Rows from block 6 of the audio encoder of a small encoder-decoder audio transcriber, named by matrix and row number. Rows with one number belong to one channel. Each number is 200 + 20 x the weight over its row's rms, rounded and kept within 0 to 999. All counts start at 0. After the name is the row's rms in percent of the matrix's.
Before each channel's rows are labels from the 100 clips, of 14976, where the channel reaches its highest value: "strongest on" is what is common among them. Only what is clearly more common there than usual is listed. The data: read English sentences (LibriTTS-R).
# convs0: first width-11 conv (encoder.blocks.6.convs.0.weight, 288x192x11, standardized in use, each kernel summed), inputs 0-95
# convs1: second width-11 conv (encoder.blocks.6.convs.1.weight, 288x288x11, standardized in use, transposed, each kernel summed), outputs 0-95

strongest on: the word "she"; the word "said"
convs0.284,097,182,206,212,187,186,211,185,193,219,191,192,179,234,200,212,188,213,178,199,194,180,208,218,223,205,170,206,155,217,197,202,169,214,181,234,212,184,220,204,187,186,203,172,235,254,234,200,166,208,217,203,204,186,201,183,242,188,205,230,196,184,196,199,193,156,226,198,219,187,221,171,197,195,199,198,213,193,224,197,211,163,193,264,202,201,169,196,185,205,216,218,203,228,176,225,187
convs1.284,096,195,218,181,213,176,235,199,216,214,179,157,190,218,210,233,211,207,180,165,216,237,218,225,235,216,222,226,225,217,208,173,191,171,189,193,207,194,212,157,206,197,219,211,187,225,190,207,172,171,210,194,193,233,219,197,203,215,197,185,225,209,193,153,209,193,196,202,223,163,217,177,220,184,205,221,216,181,200,180,197,188,222,185,206,184,165,205,197,200,211,227,199,206,163,182,186

strongest on: the word "i"
convs0.22,111,173,211,160,212,190,194,188,198,219,178,159,155,221,182,215,175,199,188,198,199,215,221,193,197,219,196,171,204,198,230,208,207,171,182,205,198,215,187,220,206,200,207,175,199,229,173,192,207,197,221,198,207,229,215,221,211,184,209,208,233,191,205,226,176,192,192,192,214,204,203,201,192,231,226,185,197,253,226,199,215,193,197,180,197,201,169,254,203,200,202,242,188,166,218,212,213
convs1.22,110,160,189,230,192,202,200,211,196,180,185,169,218,199,202,220,209,213,177,238,180,189,187,206,218,185,195,174,181,106,198,173,204,202,165,223,200,195,194,189,193,236,211,192,241,197,210,170,194,218,203,178,183,192,176,204,184,199,210,194,192,188,201,173,192,184,206,212,207,230,183,201,185,173,245,221,200,222,213,233,192,193,213,170,203,186,178,173,180,228,256,217,182,202,201,198,218

strongest on: the word "with"
convs0.7,106,208,212,205,222,173,200,177,251,207,217,188,239,221,193,217,195,229,197,199,178,186,209,193,198,217,238,199,193,242,195,236,202,205,215,189,210,208,211,196,220,166,214,195,197,229,162,225,176,188,197,178,195,190,178,185,185,156,159,187,188,212,209,168,193,225,197,201,196,237,230,239,175,211,182,191,227,178,199,188,145,220,193,250,196,191,208,203,193,194,200,201,187,233,172,207,206
convs1.7,114,183,177,206,169,220,180,183,200,214,193,170,204,227,212,186,180,194,191,208,229,227,212,233,159,182,213,172,230,199,225,240,202,214,167,193,220,203,212,199,137,190,143,183,240,187,214,208,172,193,211,198,196,222,217,195,171,187,225,193,194,222,205,217,191,210,197,171,202,170,197,178,155,215,220,194,212,197,236,197,177,164,182,193,204,189,177,177,199,191,177,181,176,187,234,172,201

strongest on: the word "she"
convs0.199,092,205,212,254,211,197,175,192,240,184,213,231,201,220,207,152,211,224,211,219,160,179,192,231,193,198,212,187,227,196,210,234,202,169,237,222,225,188,177,185,211,197,208,177,211,229,208,208,212,184,218,264,163,264,217,207,212,212,207,156,215,152,193,185,204,194,189,217,190,191,207,196,200,199,205,188,229,201,236,208,236,190,199,199,199,189,176,199,173,195,228,185,217,178,196,215,189
convs1.199,089,231,179,205,191,181,181,183,207,178,201,217,199,158,192,186,183,199,280,192,206,203,241,200,218,186,185,150,175,202,210,213,177,193,220,179,225,265,203,157,175,191,219,194,207,208,193,208,176,168,186,196,215,192,183,183,219,223,219,183,188,188,198,196,198,223,180,218,192,185,171,200,224,181,201,178,207,190,183,187,201,200,196,187,224,218,219,177,217,221,200,184,213,206,210,199,214

strongest on: the word "i"
convs0.63,098,167,192,183,195,193,208,191,231,222,205,202,210,235,208,252,184,229,214,181,211,200,209,204,178,201,198,175,208,224,215,209,229,171,192,202,181,227,202,189,197,194,203,181,226,222,192,222,190,210,200,214,199,201,231,215,200,197,217,206,170,191,213,203,205,204,264,213,202,172,218,216,194,247,221,193,198,180,191,201,211,151,216,179,177,213,193,202,181,189,171,200,193,222,170,260,167
convs1.63,100,203,185,223,207,196,191,197,189,211,187,172,200,210,230,202,213,215,214,188,190,209,236,220,233,212,240,201,219,183,204,221,203,163,218,191,214,211,184,189,190,198,284,174,212,221,185,189,184,161,199,182,234,201,208,195,181,221,162,169,215,221,201,177,210,201,238,205,215,224,193,181,114,264,208,188,246,208,204,210,176,175,208,204,182,210,204,224,188,201,204,202,200,199,201,186,194

strongest on: the word "to"; the word "be"
convs0.89,099,167,221,197,228,168,206,217,203,207,181,204,154,229,209,209,198,214,215,228,183,203,207,183,212,205,235,213,174,217,205,222,207,236,190,194,159,184,187,151,212,217,209,218,230,214,202,191,164,210,212,206,190,224,195,220,184,213,199,249,179,218,198,205,177,181,203,218,194,192,227,181,219,157,211,208,189,187,181,210,211,201,201,181,212,205,178,175,180,222,190,174,237,187,216,208,180
convs1.89,101,192,220,190,224,204,183,180,193,195,195,161,218,218,214,171,164,216,224,198,205,177,154,209,231,194,203,189,228,177,199,171,182,153,208,216,182,191,236,181,220,201,167,219,214,175,199,182,205,182,161,220,205,218,197,196,220,191,196,136,227,182,241,177,186,184,214,183,237,199,201,206,225,207,217,203,251,209,195,218,223,215,222,223,188,176,220,248,203,219,179,204,203,219,178,179,216

strongest on: the word "you"; the word "do"
convs0.244,097,210,204,212,214,205,178,197,204,228,176,218,213,217,211,196,180,223,201,177,191,199,217,225,214,179,206,204,197,198,181,257,203,198,163,203,200,215,196,202,194,195,206,196,223,204,211,207,202,166,201,204,204,228,217,215,180,192,188,224,188,235,205,242,171,222,185,176,236,187,225,188,212,207,154,189,203,202,220,192,200,173,191,214,177,191,185,182,211,182,220,183,209,223,203,190,188
convs1.244,098,161,184,203,219,213,224,170,202,207,193,174,187,213,197,204,156,207,217,203,192,220,183,220,216,216,176,223,192,196,177,224,212,214,189,244,199,190,200,201,197,220,193,208,149,203,191,174,197,188,216,229,199,236,221,176,171,181,188,203,202,205,159,186,206,168,152,181,195,209,192,206,243,185,195,185,202,222,233,167,189,182,188,181,222,188,184,172,170,167,193,233,202,205,211,207,214

strongest on: the word "not"; the word "he"; the word "could"
convs0.4,110,213,187,192,177,187,178,210,200,221,207,249,214,238,218,196,194,180,185,179,190,199,162,209,189,192,234,188,193,206,229,220,182,211,195,192,210,208,230,217,185,200,206,209,221,226,218,202,196,209,212,209,190,197,211,204,192,165,200,219,203,212,220,133,212,185,180,189,213,204,249,199,199,228,193,183,211,182,238,198,176,182,212,231,168,218,242,235,192,209,197,179,219,183,199,206,208
convs1.4,106,221,166,192,194,205,246,224,220,183,217,225,205,183,215,206,216,214,173,226,235,208,214,186,222,219,160,220,234,221,196,196,165,169,185,189,194,202,260,190,230,199,190,203,226,197,185,183,197,213,193,190,187,191,158,175,213,221,228,184,189,219,172,180,168,191,203,209,204,225,227,154,194,180,232,196,242,214,197,193,192,220,214,228,182,199,217,190,233,210,204,209,225,191,209,208,196

strongest on: the word "she"
convs0.97,098,196,193,204,191,208,220,221,225,215,219,207,203,227,199,175,214,192,221,232,220,184,191,200,202,248,222,181,227,236,178,216,187,225,216,196,190,194,177,187,208,178,165,183,178,208,194,190,197,202,178,231,209,250,181,216,191,193,203,238,166,190,237,198,215,201,184,211,217,185,219,212,194,188,198,221,181,194,225,180,212,220,209,200,198,212,211,220,189,251,199,173,221,213,182,222,197
convs1.97,094,212,211,204,183,193,173,207,205,185,226,189,184,214,207,218,192,202,202,208,199,200,179,200,267,156,203,206,244,175,218,198,229,222,209,195,151,188,186,227,174,171,239,192,175,213,193,150,180,212,203,166,221,196,198,193,193,214,176,205,218,207,167,182,218,187,213,178,195,173,177,216,224,199,215,228,204,212,210,175,195,226,232,185,209,223,188,207,197,179,216,191,219,200,214,183,163

strongest on: text has "everything"
convs0.224,110,187,203,210,180,175,244,245,189,205,220,188,266,204,185,206,227,188,199,194,203,217,184,209,217,203,174,211,203,188,199,202,219,217,210,185,227,176,177,177,183,181,201,214,225,223,162,194,205,191,233,209,246,211,155,238,205,203,243,208,209,203,207,222,168,175,198,187,153,189,212,166,173,219,194,199,205,173,231,198,215,205,202,185,219,196,192,231,210,173,193,196,189,192,198,184,178
convs1.224,105,202,186,222,158,175,203,217,195,207,180,186,189,194,215,225,169,217,239,181,212,182,188,209,166,207,192,192,173,161,193,191,174,169,177,195,187,199,226,191,202,206,205,150,209,214,200,258,228,226,212,207,220,204,165,222,202,186,174,216,224,222,212,213,215,191,213,202,205,207,190,201,221,195,225,222,197,209,184,198,214,208,189,169,198,154,199,173,210,206,209,179,186,183,200,208,167

strongest on: the word "not"
convs0.120,097,210,209,191,206,184,204,201,184,196,188,222,160,213,203,210,187,235,192,209,211,178,202,212,206,177,220,243,214,186,179,205,180,193,195,203,199,209,190,188,174,200,205,197,203,240,212,190,188,191,209,220,213,184,207,220,190,212,199,210,182,160,213,168,217,197,214,184,136,203,148,208,216,178,215,223,213,224,197,172,218,208,226,183,203,215,175,170,208,193,161,215,198,213,190,220,178
convs1.120,095,238,210,180,191,194,190,186,192,210,227,229,200,224,190,198,167,211,176,208,201,205,207,198,234,195,203,189,190,195,194,183,206,214,199,205,181,171,203,188,182,187,231,218,175,224,213,174,218,231,159,192,202,207,220,185,202,204,231,228,172,175,220,202,198,201,207,189,178,155,212,198,234,212,223,212,228,172,198,200,211,209,172,205,190,177,198,209,210,194,160,232,212,225,196,205,171

strongest on: the word "him"
convs0.102,092,209,196,216,260,218,199,200,207,237,174,226,184,188,179,195,214,210,219,231,220,235,203,200,210,187,201,205,200,207,215,208,222,191,232,224,206,199,186,209,197,174,210,203,195,247,197,191,187,177,230,257,195,239,195,210,197,219,205,218,178,215,200,175,201,202,177,199,200,227,202,224,217,197,208,173,193,214,205,193,161,182,194,214,198,196,203,214,161,212,196,198,189,183,216,210,187
convs1.102,100,194,229,209,196,181,207,193,195,227,204,174,183,187,187,179,203,206,202,232,206,199,195,176,202,200,185,237,197,179,186,211,209,206,211,185,225,228,197,166,214,211,196,175,197,184,191,186,225,195,192,216,189,184,213,187,200,184,198,198,183,185,179,197,191,213,194,240,184,211,198,200,203,216,139,242,213,207,214,227,221,267,196,204,205,255,184,208,186,179,195,197,216,221,218,210,214

strongest on: the word "himself"
convs0.197,100,209,200,180,192,153,198,221,197,177,183,211,222,209,236,218,178,212,236,199,189,199,191,197,211,236,228,208,191,208,183,216,171,219,172,227,173,187,178,177,188,200,215,210,211,206,240,223,235,212,244,225,196,193,190,222,239,175,230,201,218,191,206,220,237,188,181,226,200,193,192,192,210,219,202,202,197,208,186,193,204,169,213,195,211,188,192,189,198,175,184,162,264,217,155,227,183
convs1.197,091,181,226,211,188,221,183,192,202,195,214,192,216,195,208,215,197,230,190,155,191,244,220,212,206,209,151,183,223,178,189,180,181,212,206,165,143,219,183,172,200,190,217,187,229,207,197,212,194,175,205,233,206,206,238,199,181,218,212,194,163,179,188,196,227,195,211,199,213,167,234,216,218,187,182,218,178,194,208,201,201,222,234,206,205,210,199,186,188,218,249,195,233,183,203,201,210

strongest on: the word "him"; the word "with"
convs0.228,094,207,206,210,240,196,217,215,180,199,192,195,188,204,207,180,218,160,233,221,187,232,177,184,212,228,221,228,204,223,218,223,209,197,236,238,175,207,217,213,209,189,189,178,203,212,182,198,203,200,196,222,221,202,207,222,197,195,204,192,187,284,191,222,186,215,199,209,199,215,186,238,196,170,185,163,205,224,213,199,184,206,174,216,193,199,197,208,181,197,211,195,230,218,179,213,198
convs1.228,109,197,223,206,182,191,200,182,172,195,193,187,192,194,199,175,215,206,166,203,192,220,229,204,191,207,183,265,195,185,219,235,200,211,216,195,182,217,204,196,206,204,194,201,197,243,227,156,210,203,205,226,180,200,258,201,222,188,192,243,201,208,184,209,225,206,166,198,212,159,206,206,190,202,164,220,179,192,214,200,205,202,200,224,189,183,185,223,189,199,188,188,201,185,195,188,208

strongest on: the word "she"
convs0.43,094,206,218,225,210,217,198,181,221,208,206,186,179,216,213,194,162,227,223,216,182,201,169,200,218,189,136,204,200,203,201,215,159,222,222,216,202,211,176,216,217,194,190,254,231,197,207,219,217,193,204,197,213,203,199,228,213,223,202,191,191,176,168,211,195,197,204,215,155,205,269,191,210,196,195,186,171,189,159,182,192,192,220,209,177,227,196,195,191,150,205,196,228,204,168,227,197
convs1.43,098,184,190,232,189,169,198,208,216,181,177,188,236,211,192,182,155,214,251,194,201,185,194,193,200,250,189,168,208,203,199,210,231,177,181,192,208,178,223,168,187,218,219,216,185,184,237,170,218,221,184,209,183,204,158,193,206,193,188,233,184,177,209,196,194,207,208,219,198,199,224,184,214,199,214,186,177,204,198,181,193,216,176,197,158,196,204,175,232,197,190,185,229,208,193,191,238

strongest on: the word "not"
convs0.93,105,207,190,193,216,196,168,209,208,225,190,233,207,196,187,196,180,208,178,205,200,197,179,200,185,179,223,211,229,205,180,225,173,202,230,241,206,194,191,182,192,204,196,222,189,216,202,211,193,219,219,226,209,201,191,215,192,188,194,217,194,216,173,200,220,166,185,203,175,257,195,218,194,179,215,233,206,173,232,213,215,187,225,164,199,199,196,178,184,221,152,176,225,163,200,189,206
convs1.93,098,213,189,200,197,199,206,187,202,193,233,218,181,228,226,167,183,194,217,237,208,195,213,194,198,194,163,191,223,213,185,161,211,179,226,195,202,179,187,218,221,182,189,219,199,198,202,190,204,235,160,223,224,185,190,207,215,203,195,195,220,188,196,229,171,194,201,228,266,185,187,211,207,191,193,186,178,214,221,214,171,246,194,199,218,192,186,191,179,217,179,141,212,227,212,214,200

strongest on: the word "to"; the word "be"
convs0.112,096,209,209,212,231,230,186,174,221,228,171,179,257,237,210,200,190,213,201,223,223,191,209,204,206,200,227,219,201,196,192,187,215,205,209,208,228,160,209,157,205,210,198,218,234,200,194,216,204,218,200,220,197,210,180,268,198,189,198,203,210,186,192,208,178,193,208,205,160,187,199,174,180,189,186,165,259,213,174,195,260,195,224,217,186,193,154,199,193,179,227,234,237,211,231,199,195
convs1.112,085,216,220,224,178,228,224,196,211,213,187,199,183,204,183,208,199,200,198,222,197,205,198,175,178,199,176,181,232,196,201,183,181,186,221,188,209,205,203,193,224,192,173,252,198,171,193,207,156,187,207,170,207,225,195,218,187,170,203,199,189,176,170,224,232,149,203,218,251,212,182,215,205,187,236,182,185,221,233,208,193,172,235,197,226,220,215,234,184,173,216,209,193,201,209,183,204

strongest on: the word "himself"; the word "he"
convs0.115,103,219,178,224,193,204,179,179,222,221,211,186,211,197,182,209,216,220,213,206,189,202,188,210,174,185,200,169,211,206,183,208,186,235,207,173,224,205,193,206,219,212,197,203,202,189,202,217,225,207,201,235,213,240,195,238,198,156,210,206,176,225,219,212,179,220,217,217,159,195,209,212,207,223,189,190,207,174,230,161,214,208,211,194,199,201,241,209,201,196,171,172,189,195,196,189,194
convs1.115,103,195,223,252,191,204,204,207,184,157,204,191,199,246,230,207,201,182,213,246,190,178,180,203,185,201,231,205,219,184,172,183,224,198,202,163,205,213,204,219,193,194,199,196,191,220,170,210,162,210,161,181,212,201,209,212,197,189,180,182,190,237,232,191,199,161,190,185,213,169,190,200,167,133,206,195,201,194,213,227,212,211,231,183,206,216,188,174,189,192,196,197,246,205,203,203,228

strongest on: the word "with"
convs0.285,098,202,194,180,251,175,199,173,196,184,199,201,194,231,213,194,216,177,206,202,194,208,198,202,191,194,198,243,177,266,210,223,208,210,225,215,176,180,190,217,177,184,197,173,225,198,192,185,237,181,215,263,217,198,215,234,210,250,168,208,177,223,232,192,197,215,202,230,207,215,162,209,172,182,200,198,142,192,197,205,206,139,187,198,177,193,195,209,202,209,195,189,223,208,210,193,202
convs1.285,091,193,204,233,190,224,217,211,185,204,186,179,169,201,176,195,203,214,184,213,229,210,191,212,209,197,187,205,207,179,215,189,180,233,213,194,206,205,219,217,163,224,190,217,216,207,250,226,202,217,194,235,200,211,182,209,196,196,181,241,250,195,196,194,208,235,210,134,210,185,209,174,205,180,244,230,233,228,197,223,212,218,194,232,207,184,191,227,180,181,177,193,204,191,209,217,202

strongest on: the word "with"
convs0.70,103,186,199,229,190,182,246,180,194,176,175,201,251,212,212,180,229,232,230,186,194,200,205,184,219,203,193,233,175,178,200,211,220,194,187,225,181,200,210,193,194,219,210,205,189,232,194,166,168,225,215,207,215,196,219,223,185,207,189,210,206,201,232,227,213,214,235,196,223,239,194,160,226,216,178,200,205,190,208,164,207,190,269,208,219,208,231,240,209,196,187,199,230,204,189,194,188
convs1.70,101,180,232,194,197,179,208,194,205,203,209,205,249,211,231,203,205,179,188,184,240,226,187,201,176,218,201,200,197,197,180,225,188,178,203,188,208,219,210,216,201,235,221,217,201,188,207,215,217,210,191,200,195,231,188,207,182,197,221,219,171,223,209,184,192,189,198,234,195,181,236,235,199,213,216,206,206,210,213,175,214,184,210,198,239,210,186,159,220,220,183,219,198,221,198,209,179

strongest on: the word "little"
convs0.86,094,219,195,227,224,218,242,187,169,193,224,186,209,200,226,185,204,197,185,197,215,198,206,199,188,200,208,206,169,263,203,244,192,199,193,196,211,212,171,189,208,209,227,198,231,225,207,220,204,206,215,179,199,218,186,239,191,187,205,164,207,173,208,181,184,196,236,190,197,179,212,179,163,189,219,214,227,176,240,201,170,222,209,179,216,195,192,237,221,200,210,207,166,219,200,190,213
convs1.86,099,169,196,188,210,227,189,191,192,206,193,195,210,215,188,201,220,190,192,192,178,217,176,231,203,212,184,178,175,191,177,220,178,197,177,194,173,209,219,200,191,176,203,198,214,206,202,216,194,194,192,196,216,226,210,185,210,206,229,222,231,204,197,194,212,163,196,153,213,202,178,180,189,216,199,204,201,193,208,234,198,184,222,216,173,212,193,205,216,210,213,175,193,203,198,195,178

strongest on: the word "you"; the word "was"
convs0.204,098,241,216,175,201,217,192,202,204,225,212,250,205,197,200,205,180,212,217,224,218,230,183,207,169,200,198,171,183,193,170,213,222,188,193,178,189,185,235,175,202,210,184,198,192,212,227,197,203,240,185,276,180,228,202,224,182,188,205,194,192,213,223,204,179,184,234,247,224,192,174,205,178,196,209,241,185,179,198,243,213,172,225,181,232,190,157,179,200,195,181,200,167,168,236,203,222
convs1.204,097,217,192,201,186,199,192,175,217,241,222,188,197,174,249,213,228,167,158,188,224,226,157,192,198,147,204,213,277,204,178,217,201,188,219,209,207,204,232,186,219,205,216,230,208,201,199,206,198,190,222,210,197,193,172,205,182,209,217,203,215,182,154,192,195,224,222,211,201,218,217,193,201,226,242,251,203,201,181,219,222,192,170,219,210,244,186,179,223,181,200,239,192,217,170,210,214

strongest on: the word "you"; the word "she"; the word "said"
convs0.136,119,206,204,217,193,179,220,219,203,190,181,223,218,206,177,201,186,189,172,214,165,207,177,209,209,192,206,197,223,192,221,207,179,199,165,239,231,192,200,181,227,241,187,204,222,204,199,213,196,217,220,211,187,155,191,241,215,185,200,209,176,161,198,222,197,187,198,180,189,171,248,179,199,248,172,196,219,200,199,217,189,205,176,214,193,183,210,185,199,167,190,223,190,207,169,204,180
convs1.136,115,195,200,189,222,191,222,201,196,213,181,179,228,202,211,206,203,191,191,197,180,200,191,245,236,236,207,212,187,157,214,209,224,183,196,180,180,197,212,169,218,137,252,208,203,235,174,216,170,202,201,172,196,197,229,209,177,183,191,205,208,201,166,215,182,192,217,200,167,204,216,195,162,212,254,183,199,195,220,200,196,200,179,190,202,214,208,159,252,213,161,216,198,235,205,192,214

strongest on: the word "from"
convs0.72,092,230,212,192,189,194,217,218,199,198,168,186,246,228,202,209,191,225,191,226,187,179,196,209,204,189,220,189,194,194,187,203,197,169,169,198,213,206,211,190,187,238,204,150,200,208,187,218,216,193,207,195,208,179,223,211,243,195,218,216,213,192,241,168,189,210,204,178,194,196,203,201,201,196,202,173,198,189,215,192,182,181,204,170,183,200,221,209,184,206,232,227,231,194,168,196,159
convs1.72,098,179,210,195,201,211,183,136,174,196,193,193,202,201,196,198,190,205,217,163,222,205,228,204,183,200,199,219,194,215,224,159,202,213,224,201,218,270,201,184,186,207,186,177,190,210,175,216,185,218,190,202,224,201,215,196,169,200,158,197,225,201,194,194,184,226,195,179,188,199,188,217,190,214,172,212,198,220,193,168,183,168,254,164,202,198,209,198,191,219,191,207,196,173,184,185,165

strongest on: the word "of"
convs0.200,091,218,177,188,228,208,213,179,198,195,172,201,130,230,188,175,180,182,212,185,212,220,217,187,202,193,202,225,192,211,227,192,180,195,224,198,206,203,193,219,218,209,205,199,201,212,184,187,189,205,185,176,172,223,191,234,220,216,208,179,211,180,203,185,206,197,192,224,218,216,195,179,122,236,205,260,217,233,199,209,181,237,199,194,227,216,191,215,204,207,199,215,218,206,188,207,227
convs1.200,089,214,207,231,172,202,245,201,202,234,282,174,175,203,176,199,210,204,196,216,185,190,174,170,212,252,224,199,186,206,237,226,240,183,228,208,198,222,204,209,189,212,208,204,190,202,168,233,211,211,203,191,202,186,204,206,201,209,227,212,177,210,179,198,211,184,240,183,148,198,200,194,210,216,201,168,205,199,210,195,211,188,179,185,235,186,194,216,193,229,184,239,187,174,208,208,187

strongest on: the word "of"; text has "course"
convs0.13,086,209,193,167,211,213,218,186,202,241,179,206,205,197,210,226,193,188,186,182,193,219,213,242,207,208,189,184,226,245,209,219,198,205,223,231,221,215,181,192,173,190,182,205,185,232,186,209,158,187,236,198,239,202,193,237,229,213,210,228,209,196,191,182,221,179,198,186,198,233,213,236,201,185,231,232,213,191,165,172,186,238,202,220,172,211,156,209,183,197,190,172,207,218,181,252,233
convs1.13,091,199,215,225,189,229,206,217,207,217,190,218,205,225,201,222,185,254,190,167,172,181,222,175,158,195,199,229,198,187,175,201,170,203,207,211,199,202,206,217,238,186,193,199,213,172,205,197,202,211,211,207,194,168,210,211,174,206,238,191,234,242,209,195,214,179,204,208,213,226,222,201,222,219,167,203,174,202,234,210,211,177,163,208,209,226,249,226,206,216,200,210,169,199,186,208,180

strongest on: the word "little"; the word "he"
convs0.8,099,201,187,206,181,190,186,206,215,190,202,211,177,209,192,154,183,211,190,212,178,203,193,202,227,197,223,234,203,217,190,207,186,189,162,173,231,181,179,183,177,204,209,185,214,212,181,204,191,210,214,199,176,207,205,211,152,206,199,216,210,178,192,177,215,192,185,193,230,187,220,204,165,253,188,168,197,214,257,185,170,235,191,190,192,188,179,197,228,204,203,209,231,203,208,221,168
convs1.8,090,223,198,176,205,200,185,241,215,218,221,177,191,240,209,209,216,217,213,207,219,193,195,192,209,210,219,216,215,202,141,187,184,180,192,193,198,169,215,207,220,197,186,181,225,235,192,182,193,192,217,170,203,216,206,177,229,195,203,192,198,218,232,174,181,186,199,189,247,200,220,165,180,224,208,177,213,154,228,167,218,185,218,194,193,221,228,223,198,185,180,218,180,193,190,242,206

strongest on: the word "from"; the word "his"
convs0.66,095,209,202,146,208,183,225,192,194,184,174,195,249,242,178,202,211,199,163,190,206,195,207,202,234,198,222,176,206,184,207,205,202,183,214,205,210,187,215,208,219,207,189,212,204,212,193,180,172,188,198,200,206,203,233,210,232,191,226,206,202,198,178,199,181,227,189,217,190,197,175,202,220,255,178,165,215,215,235,188,204,192,194,205,203,195,225,204,194,238,191,207,224,186,215,181,203
convs1.66,105,196,195,212,212,173,203,177,191,202,215,184,215,244,204,168,175,198,220,191,247,204,177,223,214,205,189,206,190,208,184,191,212,204,197,203,225,210,206,230,207,193,193,192,206,186,199,227,194,183,214,173,200,172,191,223,187,232,178,143,189,176,176,215,203,195,197,228,197,233,199,185,180,209,208,187,185,178,198,200,189,204,191,191,189,188,212,194,205,225,193,228,236,216,187,175,208

strongest on: the word "you"
convs0.77,104,221,215,207,203,157,203,209,186,217,202,236,183,231,204,163,228,190,215,208,197,198,182,194,175,186,229,177,211,183,196,195,194,198,164,202,196,192,194,192,192,212,208,193,213,222,199,220,183,173,226,217,240,192,208,205,251,216,185,209,188,209,165,185,188,208,200,186,208,193,184,208,202,233,182,160,232,226,188,234,198,212,157,232,190,213,200,190,181,205,202,202,202,211,191,225,186
convs1.77,092,203,207,203,193,212,180,195,194,202,201,200,228,189,214,226,231,229,175,186,201,238,206,190,210,219,198,172,191,213,177,242,188,200,192,233,188,180,160,217,169,185,205,215,194,223,190,183,206,165,168,230,192,237,204,184,197,175,201,202,170,184,194,196,212,224,212,196,194,228,200,238,188,236,197,184,208,201,191,184,198,203,262,187,190,166,165,195,175,222,219,185,181,203,187,201,173

strongest on: the word "of"; the word "the"
convs0.205,098,258,210,176,190,203,216,196,212,217,200,176,205,205,175,187,193,231,191,202,182,202,206,197,235,227,176,254,194,189,223,191,202,201,183,176,224,217,220,178,174,207,218,230,192,218,194,195,196,187,206,175,211,219,191,218,224,184,224,179,243,194,207,188,213,218,209,200,208,213,211,186,220,203,208,177,213,186,174,199,175,193,206,204,229,216,225,162,171,206,207,204,210,231,208,186,231
convs1.205,096,193,175,209,218,206,238,195,203,210,213,224,181,203,214,222,188,220,226,204,234,184,200,251,174,150,188,193,220,213,199,212,208,202,210,214,189,185,170,219,222,139,195,172,181,187,192,215,212,195,196,204,164,170,200,218,201,184,166,209,181,199,222,201,231,183,198,184,193,221,210,216,200,220,181,214,190,192,204,194,209,180,184,181,233,228,201,175,209,178,184,199,183,170,195,179,187

strongest on: the word "not"; the word "was"
convs0.254,089,224,193,174,201,241,232,231,203,224,197,212,164,185,201,216,199,210,208,197,180,207,201,219,155,199,189,208,191,206,185,214,199,174,169,192,238,208,174,179,199,224,218,214,201,225,221,178,187,231,232,219,192,211,172,221,206,192,205,183,169,202,206,187,231,214,180,235,213,226,159,221,191,196,227,189,183,224,188,179,174,203,223,178,182,196,145,228,218,194,169,171,197,227,160,184,253
convs1.254,092,187,168,192,241,196,217,194,213,171,186,198,201,197,192,204,211,193,194,205,217,201,191,181,191,223,223,190,207,201,181,203,202,219,249,197,199,218,176,202,219,190,220,185,170,205,236,174,194,143,229,211,201,192,238,193,185,204,204,225,184,195,242,231,214,216,175,184,194,190,181,210,211,186,176,192,233,189,182,171,184,199,227,186,212,208,231,179,239,211,217,196,199,181,203,212,201

strongest on: the word "not"; the word "that"
convs0.67,098,199,142,142,205,198,160,204,187,226,183,195,204,250,189,201,180,223,183,196,205,152,214,199,210,168,193,208,197,182,212,202,209,229,195,191,199,229,219,198,242,215,200,203,209,215,202,206,201,187,190,200,197,210,217,221,198,176,188,213,173,233,212,198,190,182,189,218,200,169,210,178,209,184,184,186,202,231,197,203,147,179,222,198,204,207,198,201,188,186,202,213,195,186,185,191,268
convs1.67,100,221,200,199,164,209,180,211,193,193,201,229,209,198,182,160,184,184,196,208,228,236,212,189,156,197,166,190,194,199,197,188,200,171,217,192,165,202,221,175,196,217,174,193,211,186,172,237,229,228,213,198,196,164,216,226,196,176,203,187,219,235,226,166,165,211,187,212,199,152,228,209,228,204,221,185,216,196,202,195,165,215,226,192,182,203,227,178,231,211,171,185,199,220,193,205,206

strongest on: the word "to"
convs0.181,099,201,196,182,211,194,219,224,221,202,190,199,248,206,214,155,202,216,202,222,194,189,186,190,222,197,208,198,204,236,164,206,197,185,237,218,210,245,202,185,179,177,193,199,209,211,194,219,193,188,210,224,166,218,236,252,227,204,205,173,221,141,253,169,164,175,205,247,202,219,196,195,170,202,183,213,235,226,206,186,214,216,202,202,205,210,224,191,211,179,225,214,221,227,201,194,201
convs1.181,102,170,192,203,206,193,192,207,176,172,222,173,193,179,181,198,207,184,215,206,201,236,211,200,172,188,174,184,199,182,158,216,205,192,184,211,170,212,205,229,201,153,175,188,198,206,209,200,186,196,214,179,214,206,211,163,193,184,200,208,163,171,234,171,237,200,223,173,193,211,178,185,181,202,215,184,196,220,200,207,173,181,210,175,233,232,180,230,191,205,188,232,207,173,221,186,211